config = dict(
    encoder_arch='wide_resnet',
    model='contrastive audio-text model',
    dataset='synthesized solo parts of chorales (CocoChorales)',
    train_examples=39062,
    time_shift_ms=100,
    n_mels=64,
    hop_length=320,
    input='log_mel',
    spec_augment=True,
    win_length=512,
    tokenizer='word',
    vocab_size=56,
    loss='softmax',
    embed_dim=256,
    encoder_norm='batchnorm',
    encoder_activation='relu',
    encoder_channel_attention='se',
    encoder_depths=[3, 3, 3],
    encoder_kernel_size=3,
    encoder_stem='single',
    encoder_avg_pool_shortcut=True,
    encoder_dropout=0.05,
    encoder_widths=[160, 240, 352],
    text_encoder_causal=False,
    text_encoder_width=128,
    text_encoder_layers=10,
    text_encoder_norm='layernorm',
    text_encoder_norm_position='post',
    text_encoder_activation='quick_gelu',
    text_encoder_mlp_ratio=6,
    text_encoder_head_dim=48,
    text_encoder_fused_qkv=False,
    text_encoder_bias='all',
    text_encoder_qk_norm=True,
    text_encoder_parallel_block=False,
    text_encoder_inner_norm=False,
    text_encoder_positions='rope',
    init='kaiming_normal',
    residual_init='none',
    optimizer='soap',
    beta2=0.95,
    lr=0.0029,
    beta1=0.95,
    shampoo_beta=0.95,
    eps=1e-08,
    precondition_frequency=25,
    max_precond_dim=1536,
    one_sided=False,
    adamw_lr_other_params=0.0013,
    steps=15100,
    batch_size=32,
    epochs=12.4,
    lr_schedule='step',
    warmup_steps=1510,
    weight_decay=0.2,
    adamw_weight_decay_other_params=0.05,
)
Rows from block 2 of the text encoder of a small contrastive audio-text model, named by matrix and row number. Rows with one number belong to one neuron. Each number is 500 + 50 x the weight over its row's rms, rounded and kept within 0 to 999. All counts start at 0. Numbers have three digits each.
Before each neuron's rows are labels from the 100 texts, of 14976, where the neuron reaches its highest value: "fires on" is the input token at the peak. Only what is clearly more common there than usual is listed. The data: synthesized solo parts of chorales (CocoChorales). In brackets: how many of the 100.
# fc1: MLP up (text_encoder.blocks.2.mlp.fc1.weight, 768x128), inputs 86-127
# fc2: MLP down (text_encoder.blocks.2.mlp.fc2.weight, 128x768, transposed), outputs 86-127

fires on: "e3" (100)
fc1.7:497482528473478507509520500390535577543506508439446543519504499504525525413541427533488493540498484512547510514496578560579507
fc2.7:506551504432530526523469436522504497482469570493472534448617550478454492482444515479456523539415471511445539443487436508506506

fires on: "5" (100)
fc1.419:526495548525471394436413316524501437598499547535502436524450491526551489508490507505545542489549477489480481436529467531516366
fc2.419:474424427504438472504498442501565540515498443533498490557527400543470535458438544463521452552498467598484485568418560400478500

fires on: "e5" (72); "a2" (14); "bass" (12)
fc1.504:439574506492468541496517541498522441524474531498519456431488539490418629428531523478546458489503510513512469529376502411458486
fc2.504:512510540482500386523449491455519432541484513451513414466524545463487448488411511459465577513510468433470527466537502501526481

fires on: "4" (100)
fc1.704:469557486399477443546494490508465541493526537441477588537561546482424485438514424506521512484433537519467498549573568511481428
fc2.704:511542446478572466547392523479562534567502544478414487414408463456491477486531573505484491564348459565485446557459519401507555

fires on: "2" (67); "b2" (33)
fc1.541:555466470431336545406406521455441476566546508489509585461540417518428476453535427505596487479520451522502512436545526472441469
fc2.541:531412511500457510539484494514565580460403523473514464462455539540522530490542560568479447535495537528460451482546500520607496

fires on: "c" (87); "f" (13)
fc1.563:497509408535505403495435553543531565568462541503456578499596461537476427574408422495499459486370477574544465490524556450588406
fc2.563:514491545431529545435462553474406462483505584412489523404579487559501469515479533579524494488555491499570574426547449514505515

fires on: "g5" (100)
fc1.350:469390540471537448484440451593523506481453518436509469490508460459473475402443486486492534370487466452541468488513434453469392
fc2.350:471589506553490508431536436484508465522535579574424576445410527418443513592404492543552502602496443507501534463482537393473501

fires on: "b3" (100)
fc1.331:583398422410514506481559434452555527557502518544503486420536534510464490528449643510484433502453476531543508543505543589429540
fc2.331:567533515593563479502484572418479485560522539455563533567563513499544541446523469510529476486553505470471533474522466547549489

fires on: ":" (100)
fc1.691:522496414431542504487426513482513506506508532576628642512466516475510489489464520518458523490535477520420487434584483477443445
fc2.691:395415430450553600456522523539499439500490474494499549518525495570465524467553545570554462508510596575495491557425535475449464

fires on: "g5" (70); "g3" (30)
fc1.767:450481477489579461409463537553531531425502564388424476523416519439462509517484517558546456452530479516472471631505511536522457
fc2.767:420485531479516461542535521529528504602520548484577425475423543547499497408482535557434562561487498496490486442509576582588479

fires on: "flute" (100)
fc1.378:473591542502567576507485427511512473386485522390462433455481476528510534504473494428506406528403468580561440533445531414465471
fc2.378:506509497557511492560481491486435465557450557503374499595389597530464451509481497499529598569534482520423547440460475525502546

fires on: "a4" (100)
fc1.700:540561561543524528570533474538472448596477490445379488405508434412515538451455514453476502505577508583514409634454488478492522
fc2.700:415472564532563480501513495488486451558521499497548417519473538461510386556478502489477494460521474451345595433527417562531476

fires on: "g5" (100)
fc1.113:450395478528416496479490602516470464514534524496565414463436442502456510475411534448484479395551487481432491577509512507531433
fc2.113:413575496531499442570489549535495453453446513473499530427529544543441538554519484450474500559449493420467479543482486572553471

fires on: "violin" (98)
fc1.540:518583600426510572502456572495410501473459484498451534492564370566526497524470464454563442518505501423514552598541478528517513
fc2.540:490492494532424525538492464525456481468500498456529513458570426463457446529484571446428448443481591534458457516530481474426395

fires on: "b3" (100)
fc1.189:463515517535576523558507551506512470526476532447525439389574544482520482541442587523469533434542487491432479572495514557478516
fc2.189:504556497525546446526468473450591540556538510502497519523413557492480560547558452615581475540489488476429481483623504592557492

fires on: "b4" (100)
fc1.196:536470543465535489531468584447490503443570530551555504540471474589525591544418513495554496473492472452429487565499420466554588
fc2.196:486512506537566592515539359482479480484582516500511438496527553444462556561477552537575501451479520429553488465482405475513601

fires on: "b4" (87); "b3" (13)
fc1.30:529472430499470475488527525493545464493508510577466432504573451590581516393467547483502569526538532471423534552513473499437542
fc2.30:513587484382517473466430494428467475391478457534457497486396584502458502491437480579506541540458482454511453461472438501447557

fires on: "a4" (87); "a5" (13)
fc1.509:456472624577516543423484490522460587570549518364492491543516524484533543547502548513541561449536514549484516536554453480497475
fc2.509:635444490565531567542568548496529495555456480486538469513611579549509491513506438554507529512455508446460510438488538561520523

fires on: "violin" (100)
fc1.248:534559473443570481484556457547461539469607575439532478494484539537427482465542449475587491455440535538484475543507578423546538
fc2.248:524527528605550512422567432543589453441556493596494517538584485533465466574518491519489468492526521514497549478452465470518466

fires on: "5" (87); "2" (12)
fc1.429:529551500456423448443468431494424463474463430454426477557409424459500452508578439539440386459562474515461566520568485479455514
fc2.429:434508545430515537584480568502445467438614510442458516451472491534442499447424429401553454409407452576456559491471557582549520

fires on: "cello" (98)
fc1.751:506485514458557490472484561550468450517584399415494501527487497505491405472518509524469509455552482479470542512574514511561530
fc2.751:474548552488424555477564522469392467467416492528490492518519493409529480465524485513443387478455504431537480494389513514461522

fires on: "5" (100)
fc1.363:530573519515575590446427506540468579528469512445464435418469571493454470515556582408495421483486563563494425503504566421467454
fc2.363:438461448516483450527569480456511575413531477567503517466414412511471543477434441495545535482429504504499478553445528541522445

fires on: ":" (100)
fc1.707:552505473425630552463533463579518531409546540441521562543590497607509499482480474506468507500542586533511421521510501492590451
fc2.707:488467453521503531525521618523541519552490535564478506552591469444527526551533577495524552592482548547515503464482457571495516

fires on: "e4" (100)
fc1.537:478561519478517552463517531528534551543554556459538581516384433546516525606541423505473532463497543473475546584594385393423516
fc2.537:458492575451477527506507464557479538521538502470466568513404441506443537467463486487572476507493609429507565499536526407536508

fires on: "trombone" (100)
fc1.648:463511433470554462525455558457549516509479503507564578517557489584450491478528502433431454375471468413477576402452578557390578
fc2.648:508547488475513586512527502474436485493458544532561552502500458453485521455569471521492506496488465468501546535547502455562457

fires on: "flute" (100)
fc1.577:397602461479537533554484478507541526538385590479545463443583527472542491496536405484445454465456594513556446447407485521521407
fc2.577:550509480489509478484532408516401437536513463475521511462529505513494525463327615550464583589487498494604448516468593487467560

fires on: "c4" (100)
fc1.16:511565458365568488527593470569414540483436473565482550455506565502446510508493548412556508516553459570513497587580556472475566
fc2.16:531476418468490474496515581519580587509576506446449487558519375574451464506469469492571436486453547546535491531399421521429449

fires on: "b4" (100)
fc1.734:489486549418528467444492515444383384454481429578507407448546502503480475479525525463468509491470467436504503513579451479543501
fc2.734:554521517586443614530496492531505551509437487580553544535441457549521531479589381506475465460465504498520530476480518533539460

fires on: "g5" (97)
fc1.535:463537444563481447504462502461474593510517442501481526461448451482501503609431525559486575443484459530536514438497558559507434
fc2.535:468566532584509536592491591498542529535443477518518419512553561475510502501556572508563477584488577516492497578534458470530501

fires on: "flute" (98)
fc1.52:487452438447525560471498545551433570515512535465449542569567476398418536470440566512528504503504495576592511509435498458476449
fc2.52:413588502603562434620530416558487502446531421522486503491434557491482527592445557509522507466489476524507536517589508497518531

fires on: "cello" (100)
fc1.24:489473456530499528558443582519438505593536492476420541552496505539556524421521523502452429318552470559499425584469463433583564
fc2.24:492502492575496487451493353521477355477441412609466493510489520532424456509456551613495551552501505523549534522552446545466447

fires on: "g5" (100)
fc1.481:493471476538470484470486528553466488558501506480483475494472469468406525548507578516542497570585483472554592508480557488457566
fc2.481:404495456552566507563495534447487489490557452450438452528419522419446584463516597482476427475416525477495524560553540509545415

fires on: "violin" (100)
fc1.68:519478436468483540424438527437561515558504502492431537498444430476496559436450488416504479481552498604378492522455531472510506
fc2.68:524491454495480568545550496621501468500506561449541472543616595499500495570407502470487551483427545537554557543521478494552412

fires on: "trombone" (100)
fc1.400:456507525537562599620483565500509503488541556426521613458596508435444560453486423466503542453569523530496559522453551503539538
fc2.400:448534496547542563442565510459532581481491500480535562509647608459451575562481483571490576528514424556483489507496542501408584

fires on: "c4" (100)
fc1.44:479556575448472499493478545534505474469477511442426395464497435529507562447465489468414547469489409541601509517461464459405466
fc2.44:463559469414505408464471476511508435580521522524521398489427493454490409440474406468502418437531396420486520422465550463475515

fires on: "b3" (100)
fc1.147:593504479399526524437473550463563522491483519482509410494503549485488511445524597510574546524463531457417526419543408561501518
fc2.147:477516443594443442478481538566420471482421450544509474513462426436505535541458444479489411534508492533522507550509529435558420

fires on: "a" (100)
fc1.550:465483505468443533506516543507661565533541508519520552528568485531461553485535543499377468481423502548586589444509485478357451
fc2.550:549507377531490457545522507422489437462559535363473507545426530412569507525439444382530493498590507446549431471445529416489477

fires on: "e3" (100)
fc1.0:486527535490505427511483532526480474422289509495465523525579443412547455470473488443566471540523496654493498453433459544541497
fc2.0:444518525484462471478571504493460590470505425439527479492541448461500541429467515501458570514453466508472509509429559418485471

fires on: "b3" (100)
fc1.18:603526397439502515496566510495610587490483553569445501589471520512518522518507576517561485563569547569450522626474470503526540
fc2.18:483539459515505539567501504416498517518398272518457434462595513417482488554499509570607506538504594475528513451589448497419491

fires on: "e5" (100)
fc1.633:465442490498466451531526491534565498552563455433461503485489552410417520530521433554455535497487551485536490531577504551555480
fc2.633:527448457389566521446498499633518465415477564504419479412499542458493557512402513490470488443567576470492516495466461482440543

fires on: "g5" (100)
fc1.345:380499593518515497434506544597452578601545488506486450464485513425437388529496537447493555507505583494482474446508455488469429
fc2.345:566483522587513523540545510482506557458549455516488515453445481474596501526567423616513541561482464536524606560546564547640475

fires on: "g5" (64); "g3" (36)
fc1.416:466456546443554519538502537494538544444557517419448423473541501485466486445443662528522466497486463500474546473498539465404539
fc2.416:509426488468468434472406452450508389542499482538514469488411568505494515443476463577486489572523466534481476481562523547557438

fires on: "a4" (98)
fc1.268:545549525583506547563536437514518473574487556466486490507448417478503466584535525499560541451571488551452434526593453439480486
fc2.268:580406455487477428381490500489501554473559461465541439484504500563529519473510504510485441537426470480474501534508533526472556

fires on: "c" (100)
fc1.634:564480501373453495459480477431540443506580542506499499573508494572475566401450464588548526499429615522498483527491517529690496
fc2.634:480454518492528497388493498586569504484469454550484535548558500403533547564534425482414469519470539541493495499556423578538481

fires on: "a4" (100)
fc1.545:477527515490511589582471563464566525449499436440426493478485391490566465506396515476490542408461562571492490519501543532542475
fc2.545:534501527591498480496576428516475390580503517454464459467573483472531542489546552418543462547522544341480429449493482485493473

fires on: "4" (81); "a4" (19)
fc1.82:519522463526464470557459487572531511533544527450450502536548362485538496398513548445481588480464452547533541486510474491380539
fc2.82:538562539478533521450533455487420618495565549557571466467488459560497484502537455578501449589447442425462455495478447541533505

fires on: "c" (100)
fc1.111:486441529508540529432482530517414540540519523468494513530478402435535493451623389443572447598460550590479489491451551479615466
fc2.111:540492442546443419426458467480551463521401434407509483518617497519444500538451514609424481501481422516554540431551497571532512

fires on: "b3" (80); "b4" (10); "a" (10)
fc1.489:494470594478519519435538494634607528433470543446522516389547504547525513444536568455485526501455569490527465493544472528437513
fc2.489:477469430537552435480496579497468475449455469566493461550472508508426431483461493454562472424528476497482348544478521468501498

fires on: "flute" (96)
fc1.388:542518426486534562441525503537543415511485410478444468441545531509411457525581445500526420410510501500468494600364574561484508
fc2.388:505576549523517408583521453598509561388525571485563461544537462501553549503526503472485540491453564553492452453518509447486536

fires on: "e4" (100)
fc1.131:562550467507413623439530515505452507529554514540506442454493462453454542448496543540543477560515494554451555546487469603428513
fc2.131:480481450484508484514460437480499483378477470458461514550523401407527496536502463446524461452536523505462479470554437487546500

fires on: "b4" (94)
fc1.12:534489435568586519418526539463498448452548529508474498551500486577569526493506618506504506520511422462468531471587448518514552
fc2.12:477542465407551477539475457537580500452553472476582491557492508477444614544583465440576404548499573589518467508466510392500527

fires on: "4" (100)
fc1.161:557498543481532490442387449514478515520587486406443479473532521463586479450470498439410414433379455544423460562483522459438458
fc2.161:455485525420544495556448533507431465513441486482584461461514492598441457418500499449538479493442441513375600510508525527482468

fires on: "trombone" (59); "f" (41)
fc1.457:566488449489530467485496512447538518516463502486476631536571500494449491461474538455493445420489601522396543536501602542483574
fc2.457:450492561538490530537544546488474506464526552540500548392465541407505472521592585535568535476429478577539490625502431503532497

fires on: "violin" (100)
fc1.617:489510477530518569461444496477486490496496474414596472494612488431482488583514551462623435510437506462534519521511532438545454
fc2.617:521569478557499556534534477494503420512486442509542503405625464488541501469509425559484560490489520520466450558452528533436484

fires on: "c4" (100)
fc1.299:535514531518605468549611414532528587541512603474429512448412454538420563455466590491463480459498440536498584594496561409536481
fc2.299:519446582442460490533531628620439514425567509498554442533545432556488501469489469403556461489571493486522517492583502530466458

fires on: "cello" (100)
fc1.43:541547650524510437434464488489465447517456588527461462550565555532504421431469551431502566472414533459460532506432446459490489
fc2.43:501570504535396522409495402516426449539565473561567499559470497556504465468550461504510480557595488471505503458583490538533442

fires on: "a4" (100)
fc1.640:505490459522487486403531465428548462547460487469455471515499499472496395434389487501539396481472447536448493492462556483465523
fc2.640:494501566572534490560517508559450605449571530527439502479530424473622526540582456412513501521555565437525501508549549572506550

fires on: "clarinet" (28)
fc1.714:507470412537506642535472445557568461459441619444570528469541532477556525507523518484609581484567462544513471488528454496504568
fc2.714:440485335475508449502474541530492555506567417427611480494550443480527529561519567463485519538527428571503486452540508404489427

fires on: "b4" (94)
fc1.176:554439466561579490484475617554512519533515550482525532548563466614491526522598539477486507581464464517507484557451473524473493
fc2.176:455497440464477627536467454593461504497504546565514465506503501585503534403504501585550537451422518447566512520476559479530552

fires on: "clarinet" (100)
fc1.619:452545602533520588531567477473538461519529494425500490527572439448479546470533557520519477539462501489542507592451434537542461
fc2.619:583558528558438556483454486529415501481431405567461513469510453512516480557538518503502470500441491585507359516539530506489462

fires on: "e3" (100)
fc1.71:465487549478549495473474463479471544450446513412509461529519434421539543473541444483510513560584562543468562405439575565437517
fc2.71:500526544542556496539473571514505485532480432461478495502551534481522559515518525561551538512509516530563590508567479476525441

fires on: "horn" (64); "#" (36)
fc1.381:578427462559394484436453531453536515498449464478544422510572409458479510516450537526473557498534534455558469457552480496477484
fc2.381:439559466476515580562520562496451519429492447475585487459472486498464466466507407476433479465500534429530476464516478489485414

fires on: "e3" (100)
fc1.365:417504566556553528556465557506457529441457531400468412459549499481530512491550441425592435490509554510501582474440520534485561
fc2.365:560598531582567419505547535502478513587503538537530492468502569521462543480502520584511541466458516510541508485513615455565511

fires on: "trombone" (100)
fc1.430:423462470618556570536451525552548481425534491343556494538466449586500552503507487572503512400571519494390543510491476481532519
fc2.430:454488491475488407482443464447451437459462519554411472439571551464492422457562493478468474530435477483506489456441460526464509

fires on: "c" (89); "d3" (11)
fc1.121:458479357533451551490399532453533489429508494528565470558475540476545437599500510453487541547462509463478606525368489502529482
fc2.121:567521470478442456492565468529529505565374539495544560540582515620490502454488469626522517480455501458389528516539490597502469

fires on: "5" (100)
fc1.607:518568450547592497450541585549559599603547524440528448547461424539508592459532414569568511554571563506487550524514574502567419
fc2.607:483495517446510556564505516516583469526563613464457564416515531445455471496488528439493578502452495541467583474554518482573509

fires on: "a" (100)
fc1.506:500451372568516516455476457496535509553461516506494521493478504522545460506584418508467475524545488534412484523614467441476421
fc2.506:539510537492496558459484535616490434485516566455535554446621551521415497491461500435441442521472544569514567443538534534501542

fires on: "e4" (100)
fc1.17:356503497504429439564477519462443524532437448458451565506400437417504523418471515450479508495474611533524507498555424406409476
fc2.17:497520519465562511497446432450597434564533560562450445465525464470481467464460574579476629489400480426442524455482416483434504

fires on: "4" (100)
fc1.503:554509422430524445474514426500551473530436499503544500495550518490484517444400474462448532468557461598575467450494504475494463
fc2.503:443499528423520522412400408574481488476536568534513506506477514465540461431493539519445457518489410523425530480421575445432498

fires on: "2" (82); "viola" (18)
fc1.759:380477540592469504544417485508477506432492550502548563524523444425522445522499472515495536509500488501595520526499451449557514
fc2.759:677395483497495523485496527540548527534508478449498497463507438490594504479519473493536507508456509587401508505505599442588531

fires on: "horn" (100)
fc1.480:528541516486453565602587448391529535332576499464528484498553493543429542469494455518543536452466600516462484499432602552533488
fc2.480:550451483513492496451401510573516435629528456536546431529522516482466581481419566577579432484522515502472406480638436476488499

fires on: "horn" (100)
fc1.628:484510403553513556511555570489528464548564560436564509583467541494507504494454533420470471461533496436463501483462489533518460
fc2.628:607466478423512515465591479511427465545441497581500455522520576548414506593474541538497533503490513483588443572527564496482426

fires on: "4" (100)
fc1.298:493538445549507464387536474543501479485529527434589418535502481440530434396486484464489460485518464568473549462551560521473540
fc2.298:573507544423536490530487459512472544503491557615487524509515568539540452534544584435469485476572504514505555531483531528361517

fires on: "f4" (100)
fc1.630:508513461476429542437545512518417505570617475482507576507463475510464499490492441468473485498591421498575481555470483394485593
fc2.630:524501512592505437510509582448525567650506587479506439583494443441523565589511447505559406536550510486499495493569584501460559

fires on: "flute" (100)
fc1.84:499563521488460480503473519457512355470489533479455493458516440492595439529443485422497566464475570512448469542511564542486547
fc2.84:423474533438458504550522478533440429470504476456463563494414551527472470464447519463480564421477484529491438518516454436550484

fires on: "a" (63); "b3" (32)
fc1.765:561513490449423588400406469452493489438486503521497518475490534567539424438527653544527433491477499505483569476533527466545466
fc2.765:467548513616536452488563544515441425506446555517497526531548550482491590498526611401591466495515538406503511498496550558442490

fires on: "a" (100)
fc1.527:509449436532514512495487445492467488515540460545424547509483435452512460561592546496537546507435473499478515433577593468397530
fc2.527:489486477539451580532506666511584525521477587507463515536492569517551549483502531513539546582471616512472597565504492403553580

fires on: "b4" (100)
fc1.446:554512440520533489531462518387508430458588515538559533528493524542492490476488562523543507452463442481379561452533576536556469
fc2.446:473514596518460567470489561587546453578545454611440528523527520527485479477544457538513505491489519451548468537476416448547562

fires on: "5" (100)
fc1.302:501461506593460462402399431453457471579479493463502467568456477486505414512488457454521438501491407603529419399542524460439434
fc2.302:522438566447541533547483519598492537607587537513519501574507463592598475485531490467502534531531550541501541567507592529522486

fires on: "flute" (100)
fc1.626:518434438527485542503453410458402500601486449479534566479472544489490520567496441560514542505459482481428566523443473566470473
fc2.626:475507479455448535435457532513485601484460472475567500501486468460498508594487483477436419473486535585509443489425484475502589

fires on: "f4" (67); "f3" (20); "a" (13)
fc1.749:582549518561553463471505521528524512532525448600386599507467429652532489537564502522392462432488474559475496533558516486510539
fc2.749:515493498478397505451538445519476536492481504439509422535472492486547443474533513550477547451455430471558525417530476548499488

fires on: "trombone" (100)
fc1.377:486448565510516603508507509531494486537556461397552486439425508455445480473446532497520502443527487467509479488404547514434604
fc2.377:500472549595539523523505514512437523477490507510550611432548501409609462564500405533527504487486558474522541566482528466542596

fires on: "e4" (100)
fc1.461:497579446456542529482552526584547514513479476514560590506400407509504539527479546513500490403501547429492561471581432465427520
fc2.461:479584470492528508525496466545390445539544504530489538474495444502479529486489527472530513519371501461558496564468515441525480

fires on: "clarinet" (100)
fc1.203:529445579551500580547456497369487430523475479523407480504513513449491586504512422476600463479460476548468467563557452532510398
fc2.203:496509399501489571484447475602416510450405517448572451478442489521488451582452527415442432488516498500517405478563512458492481

fires on: "5" (100)
fc1.567:469503475407516552503477390600423592455522590481463487561495432541508445506526447426469533472548547567453512590541559511512314
fc2.567:482581429467486462435521529567536467475563531500432503476480501566484455373504492493514488481440453501505513510488491445464625

fires on: "c" (47); "a4" (32); "f" (8); "g" (8)
fc1.70:497419540525531507519481447507476481495503572476489549466397539573524417484511484514519505417553534405475492444533444609404532
fc2.70:553507472472483450600545464434588498493563487577536496495490486381528602425524470491390473553476490455601537459526467511463413

fires on: "a4" (100)
fc1.208:443475498572536553539533438501488494574516492433457447510459405382512526564455569543546483467585445576459475555479491484556443
fc2.208:451516499480513533481480455494437641521587497521479458506460497535541475507516485489556484491454358487568467397505510540543464

fires on: "a4" (100)
fc1.766:455552423591508619459456474518424488536576408375424552493536489531482472513509525531460498479526533488464560397389537530458534
fc2.766:493520514510490434525564451539517542462511530468471463419501522373570463428503546436569558446472552462494497477480538430471599

fires on: "c" (98)
fc1.262:521514494429462478427432554469386443474484542578443473568532456503440527433539514386583554512497571565486476490441407457603510
fc2.262:409478570535486557468503505484441549471529502401437504506474530528472458514488344522450501377460483473493527466387501472582434

fires on: "flute" (100)
fc1.341:607418416465454490358452466543530546456409481446429501531512486450542520431437548573504509445437518538533483450501446455493500
fc2.341:494441490504526497497512458495476442572527519490525476440495594558504428534458420481509520452549471551457520415562535420522549

fires on: "b3" (100)
fc1.373:538462435398436387467446515410452485538470461455507560547513476470512516439536614485515468447458416402502460477539419542454480
fc2.373:423482502455446554486469492475549498515538439530518521486599536474467495406417610562461597579490524558459533551524402568514576

fires on: "e4" (84); "e5" (16)
fc1.632:423462513502526514514440460557544509618455553494502518541501432596457564525489530495539535488491597518545555521497481392521516
fc2.632:611414508409515421620384494567415407568549544476471602473466487486509522562517477478566524481522535535494639498440503476454532

fires on: "c4" (100)
fc1.598:432519499457572451516562507511566457452488518525516507558576499606609515471534524425551476533536479564622649527432443528451526
fc2.598:699477497567597443521594516485580516520612563528513491478490556459470501490519554462449454557541462557430431486537558494405564

fires on: "c4" (100)
fc1.629:510538515485524372525626488499551511492447424524527462500532468478501417521418525479521430492439442488526579556411469474472535
fc2.629:480556543464414504505463531538498473468527527517471522412508485637544557608549489481527380569521482550544466519532476540422468

fires on: "b3" (66); "b4" (34)
fc1.375:458498511539476507440534490586440471517444550478512542508510489495506400498443467529479538548476444572490379422505428498544462
fc2.375:507526527424498538577440511412524510477430443514524560497417378550548598551486580439435479406521559540531491531400582574423494