config.toml
model = "contrastive audio-text model"
dataset = "synthesized solo parts of chorales (CocoChorales)"
train_examples = 39062
time_shift_ms = 100
n_mels = 64
hop_length = 320
input = "log_mel"
spec_augment = true
win_length = 512
tokenizer = "word"
vocab_size = 56
loss = "softmax"
embed_dim = 256
encoder_arch = "wide_resnet"
encoder_norm = "batchnorm"
encoder_activation = "relu"
encoder_channel_attention = "se"
encoder_depths = [3, 3, 3]
encoder_kernel_size = 3
encoder_stem = "single"
encoder_avg_pool_shortcut = true
encoder_dropout = 0.05
encoder_widths = [160, 240, 352]
text_encoder_causal = false
text_encoder_width = 128
text_encoder_layers = 10
text_encoder_norm = "layernorm"
text_encoder_norm_position = "post"
text_encoder_activation = "quick_gelu"
text_encoder_mlp_ratio = 6
text_encoder_head_dim = 48
text_encoder_fused_qkv = false
text_encoder_bias = "all"
text_encoder_qk_norm = true
text_encoder_parallel_block = false
text_encoder_inner_norm = false
text_encoder_positions = "rope"
init = "kaiming_normal"
residual_init = "none"
optimizer = "soap"
beta2 = 0.95
learning_rate = 0.0029
beta1 = 0.95
shampoo_beta = 0.95
eps = 1e-08
precondition_frequency = 25
max_precond_dim = 1536
one_sided = false
adamw_lr_other_params = 0.0013
max_steps = 15100
batch_size = 32
epochs = 12.4
lr_schedule = "step"
warmup_steps = 1510
weight_decay = 0.2
adamw_weight_decay_other_params = 0.05
Rows from block 6 of the text encoder, named by matrix and row number. Rows with one number belong to one neuron. Each number is 128 + 24 x the weight over the matrix's rms, rounded and kept within 0 to 255. All counts start at 0. Numbers have three digits each.
# fc1: MLP up (text_encoder.blocks.6.mlp.fc1.weight, 768x128), inputs 0-127
# fc2: MLP down (text_encoder.blocks.6.mlp.fc2.weight, 128x768, transposed), outputs 0-127
fc1.469:137142145144110122126127128124125105106126160110106105117114128143119134128120113136151138133114138135142119149104124131101150114135144138126163119133109133138096116126149109125131138137123138118090158123133153132116105135132155136110124109123130129133126113095139127143134102143119138145133111145148097138148138151140130128130132127160132133109125158136136118116145110139097138132120
fc2.469:107127109135161137116122137131117132118136091137131135111131130132120112125112135132112116134127144124123123098154123132109131133120136124107134116121131130112133129121137147137131128129125100132129132124123127155116118141123129105118121117106119138116112150106108128126120144110117105129116126119112102116125133133122136119125131143107087128113144109105110128120143123106121134131134
fc1.470:138140103119150145103135088153114123098124191154080154132154134119115149123159157158174134170161117141142137165150097120130135142093157135149140177094143144140128138148130123098100113102112139152093131135120134117143066124118130114143144100122119140155105133155126153119117150080134140115108117178101113139149135124141139160110136113109109111133127136096087141124174106129086116134129
fc2.470:118100122131141131165132151137151134156152154112139114123131105138121111117117128161092147121098136145159154090138129121111129141156119136114108112124129128123130148115148152111153139100135155098140100142141130087126154142129093128121126129148093147148122131138138125122131071175109139135118154101138140139091122129125118108131123142149139142107158118096130111133109115137160120138124
fc1.471:135125095118104102150112122116125104098134140117113099112132120134106107133136130114143135140118139139162114147116103114138109105088145147146124130104130121115127130130105127142150100139122148121112141141124112145133125121104157103134120099132108126152112147102114186118123142098134133128101107133120109114137138156150109106162111102108153122153119119147160114143179134142163144137177
fc2.471:135138164107141135075131124132104149131140114154144145130150148134115112148111131118110104094118121125128111120127151147116138125122108100109134117118136124162149116133098123115111108119117095126140120114123141150138125123122134144105125134130126114124114122133123089155150105136130090144162118116109131133128139102127127116127132142148129153114135125128105145120081147123108128128123
fc1.472:121122104164107116082143139150128116126141140102139156157140146133154130143098166156120100136125113136180121120144095138131102114138118143067128130114143102117133106147151098112160120106127150110097113109128139141098125146115138118146141103120121145125121121131094127123149104103160137143104139111155150106126124141148103130094157136143114087144108131128094184134124136118149148110140
fc2.472:144150118139136100156129141120099136129126112136132104094135114155125105134134109115106115144104138133091140137129122138105145171131142118158135139104083151102128090125102141118106133124128102115198123139136140115149099134136145107124118096105129111108146130142130120099133131131115116126134107129148132153077122136155172132130106121096142156126137140124110149160135145136132127135151
fc1.473:131112138130134123107135139130129150089120132094097144127135140118132123133149149091141113132104088153162090139113137070095106128111136101118115137139097147117138113131151171104125122103162113159118130080106102146127127115120164135156104157112100133106157146101172119102061130129118130155153123120142123139123128126120107125109132134158084127126125123129188107155143122102137100124161
fc2.473:146137113133142110169116123111112116105149112130097113122143131110138141130115096134105160111095165112094114149131134172151106122120130123132128129088120143157120121133128108190094119097086128103115140159157101139132124124087106137137100117144125105110140134106103122131135144127128116164126110106142136134100139124139146126106140115109143149149111129145147131098095114113120108120104
fc1.474:130122124130146138114086122115118124078157151152177143146109137109165141133136127147150092143140133122162121164096128160104114141105122144122122144147132139139090118111113081138151136101148115140137132105144128154123163103110124102159109111110087148123151144150161115144125109118103145108142106148091086121134100131075141116132140134166137119116149112120138108104104121118141106079158
fc2.474:108148140091150105099157156154104148125133103130121135108141156119162124131166115067161120167124127119124135106164131076124124113121150132163132136136138123114149139139127115107189084144159136117120111149125164130122160129118109108141124136188144121168153109098159090128110104137146156120171119101113135143112138114133130125165162107112161107118126093145120141096135144127097100129103
fc1.475:117102159151117136125134157101131117105124143118106123112148149100136125126154164104136142121133149129134130149118129131132167117130135142116103102137111122138149146135143121150137132117145113136118130107111105129131104127116095137133154109131083139131113129106169139101125142098128143148101112144144102150120110159135109113128121106129141146131156136113108121134163153131136148115101
fc2.475:138150114116136124097142123126118144155130122122173131121097130140164144128108115128131151147124096121140117101154143111122130109143110136152149140141144131138102102122102124121115117109135116162118138157149156128115128158125127128147144119116194128155120120145116109155106122122125118123139189144158131122123156104170157141139121109108110102127137122130142157093127141123127109147125
fc1.476:105130164185129151142149121156140170083138159125097128118123127154163125124129127139118127152143140109145127142116108116135141134124108152129164156073139153098135106118135141091170127130151079117154129109154144153133140131152144140100103167124122120162126142155127141156082152128163074105116179165117127121130103110128126130157131156057137122120092125086121131137107090132166118143148
fc2.476:126126102155131103136114164123110147136157144103141134100120107142168120144153143134154111125137125120137129120165122094142157104118131156090126104185145110144123142118102090150115110109095158115128151131146129126108117130109132123140164130130127081135145124142159130135118144152109135123111153127119122125126141140123117094116142085113130097099092121123136132130109107119090127109104
fc1.477:153133150133161139128130136140138146166128178114102129154129093133118137127144126138129134112124129108091125100136132137110123096134139125099112120131122144140125104137155127096129135135158123080162156130119120137135116115165159131132099151137109120128113127122113162138130130127146120115114153111117120148138144129165133131117150127133134143114134131154121141110119091140118121118117
fc2.477:122074098114104129160117126140129098092078086167128112147159147130146101130116114121122131161135161139141146153163172092154179142103114127135167137108128085128133108098118153148135107119126156142109092116154132124104113151113104134102142117190104174116126105115113114121125148148154111163138114125105104110121101118120138124109138145064148098148124100151120097110143133143149121129143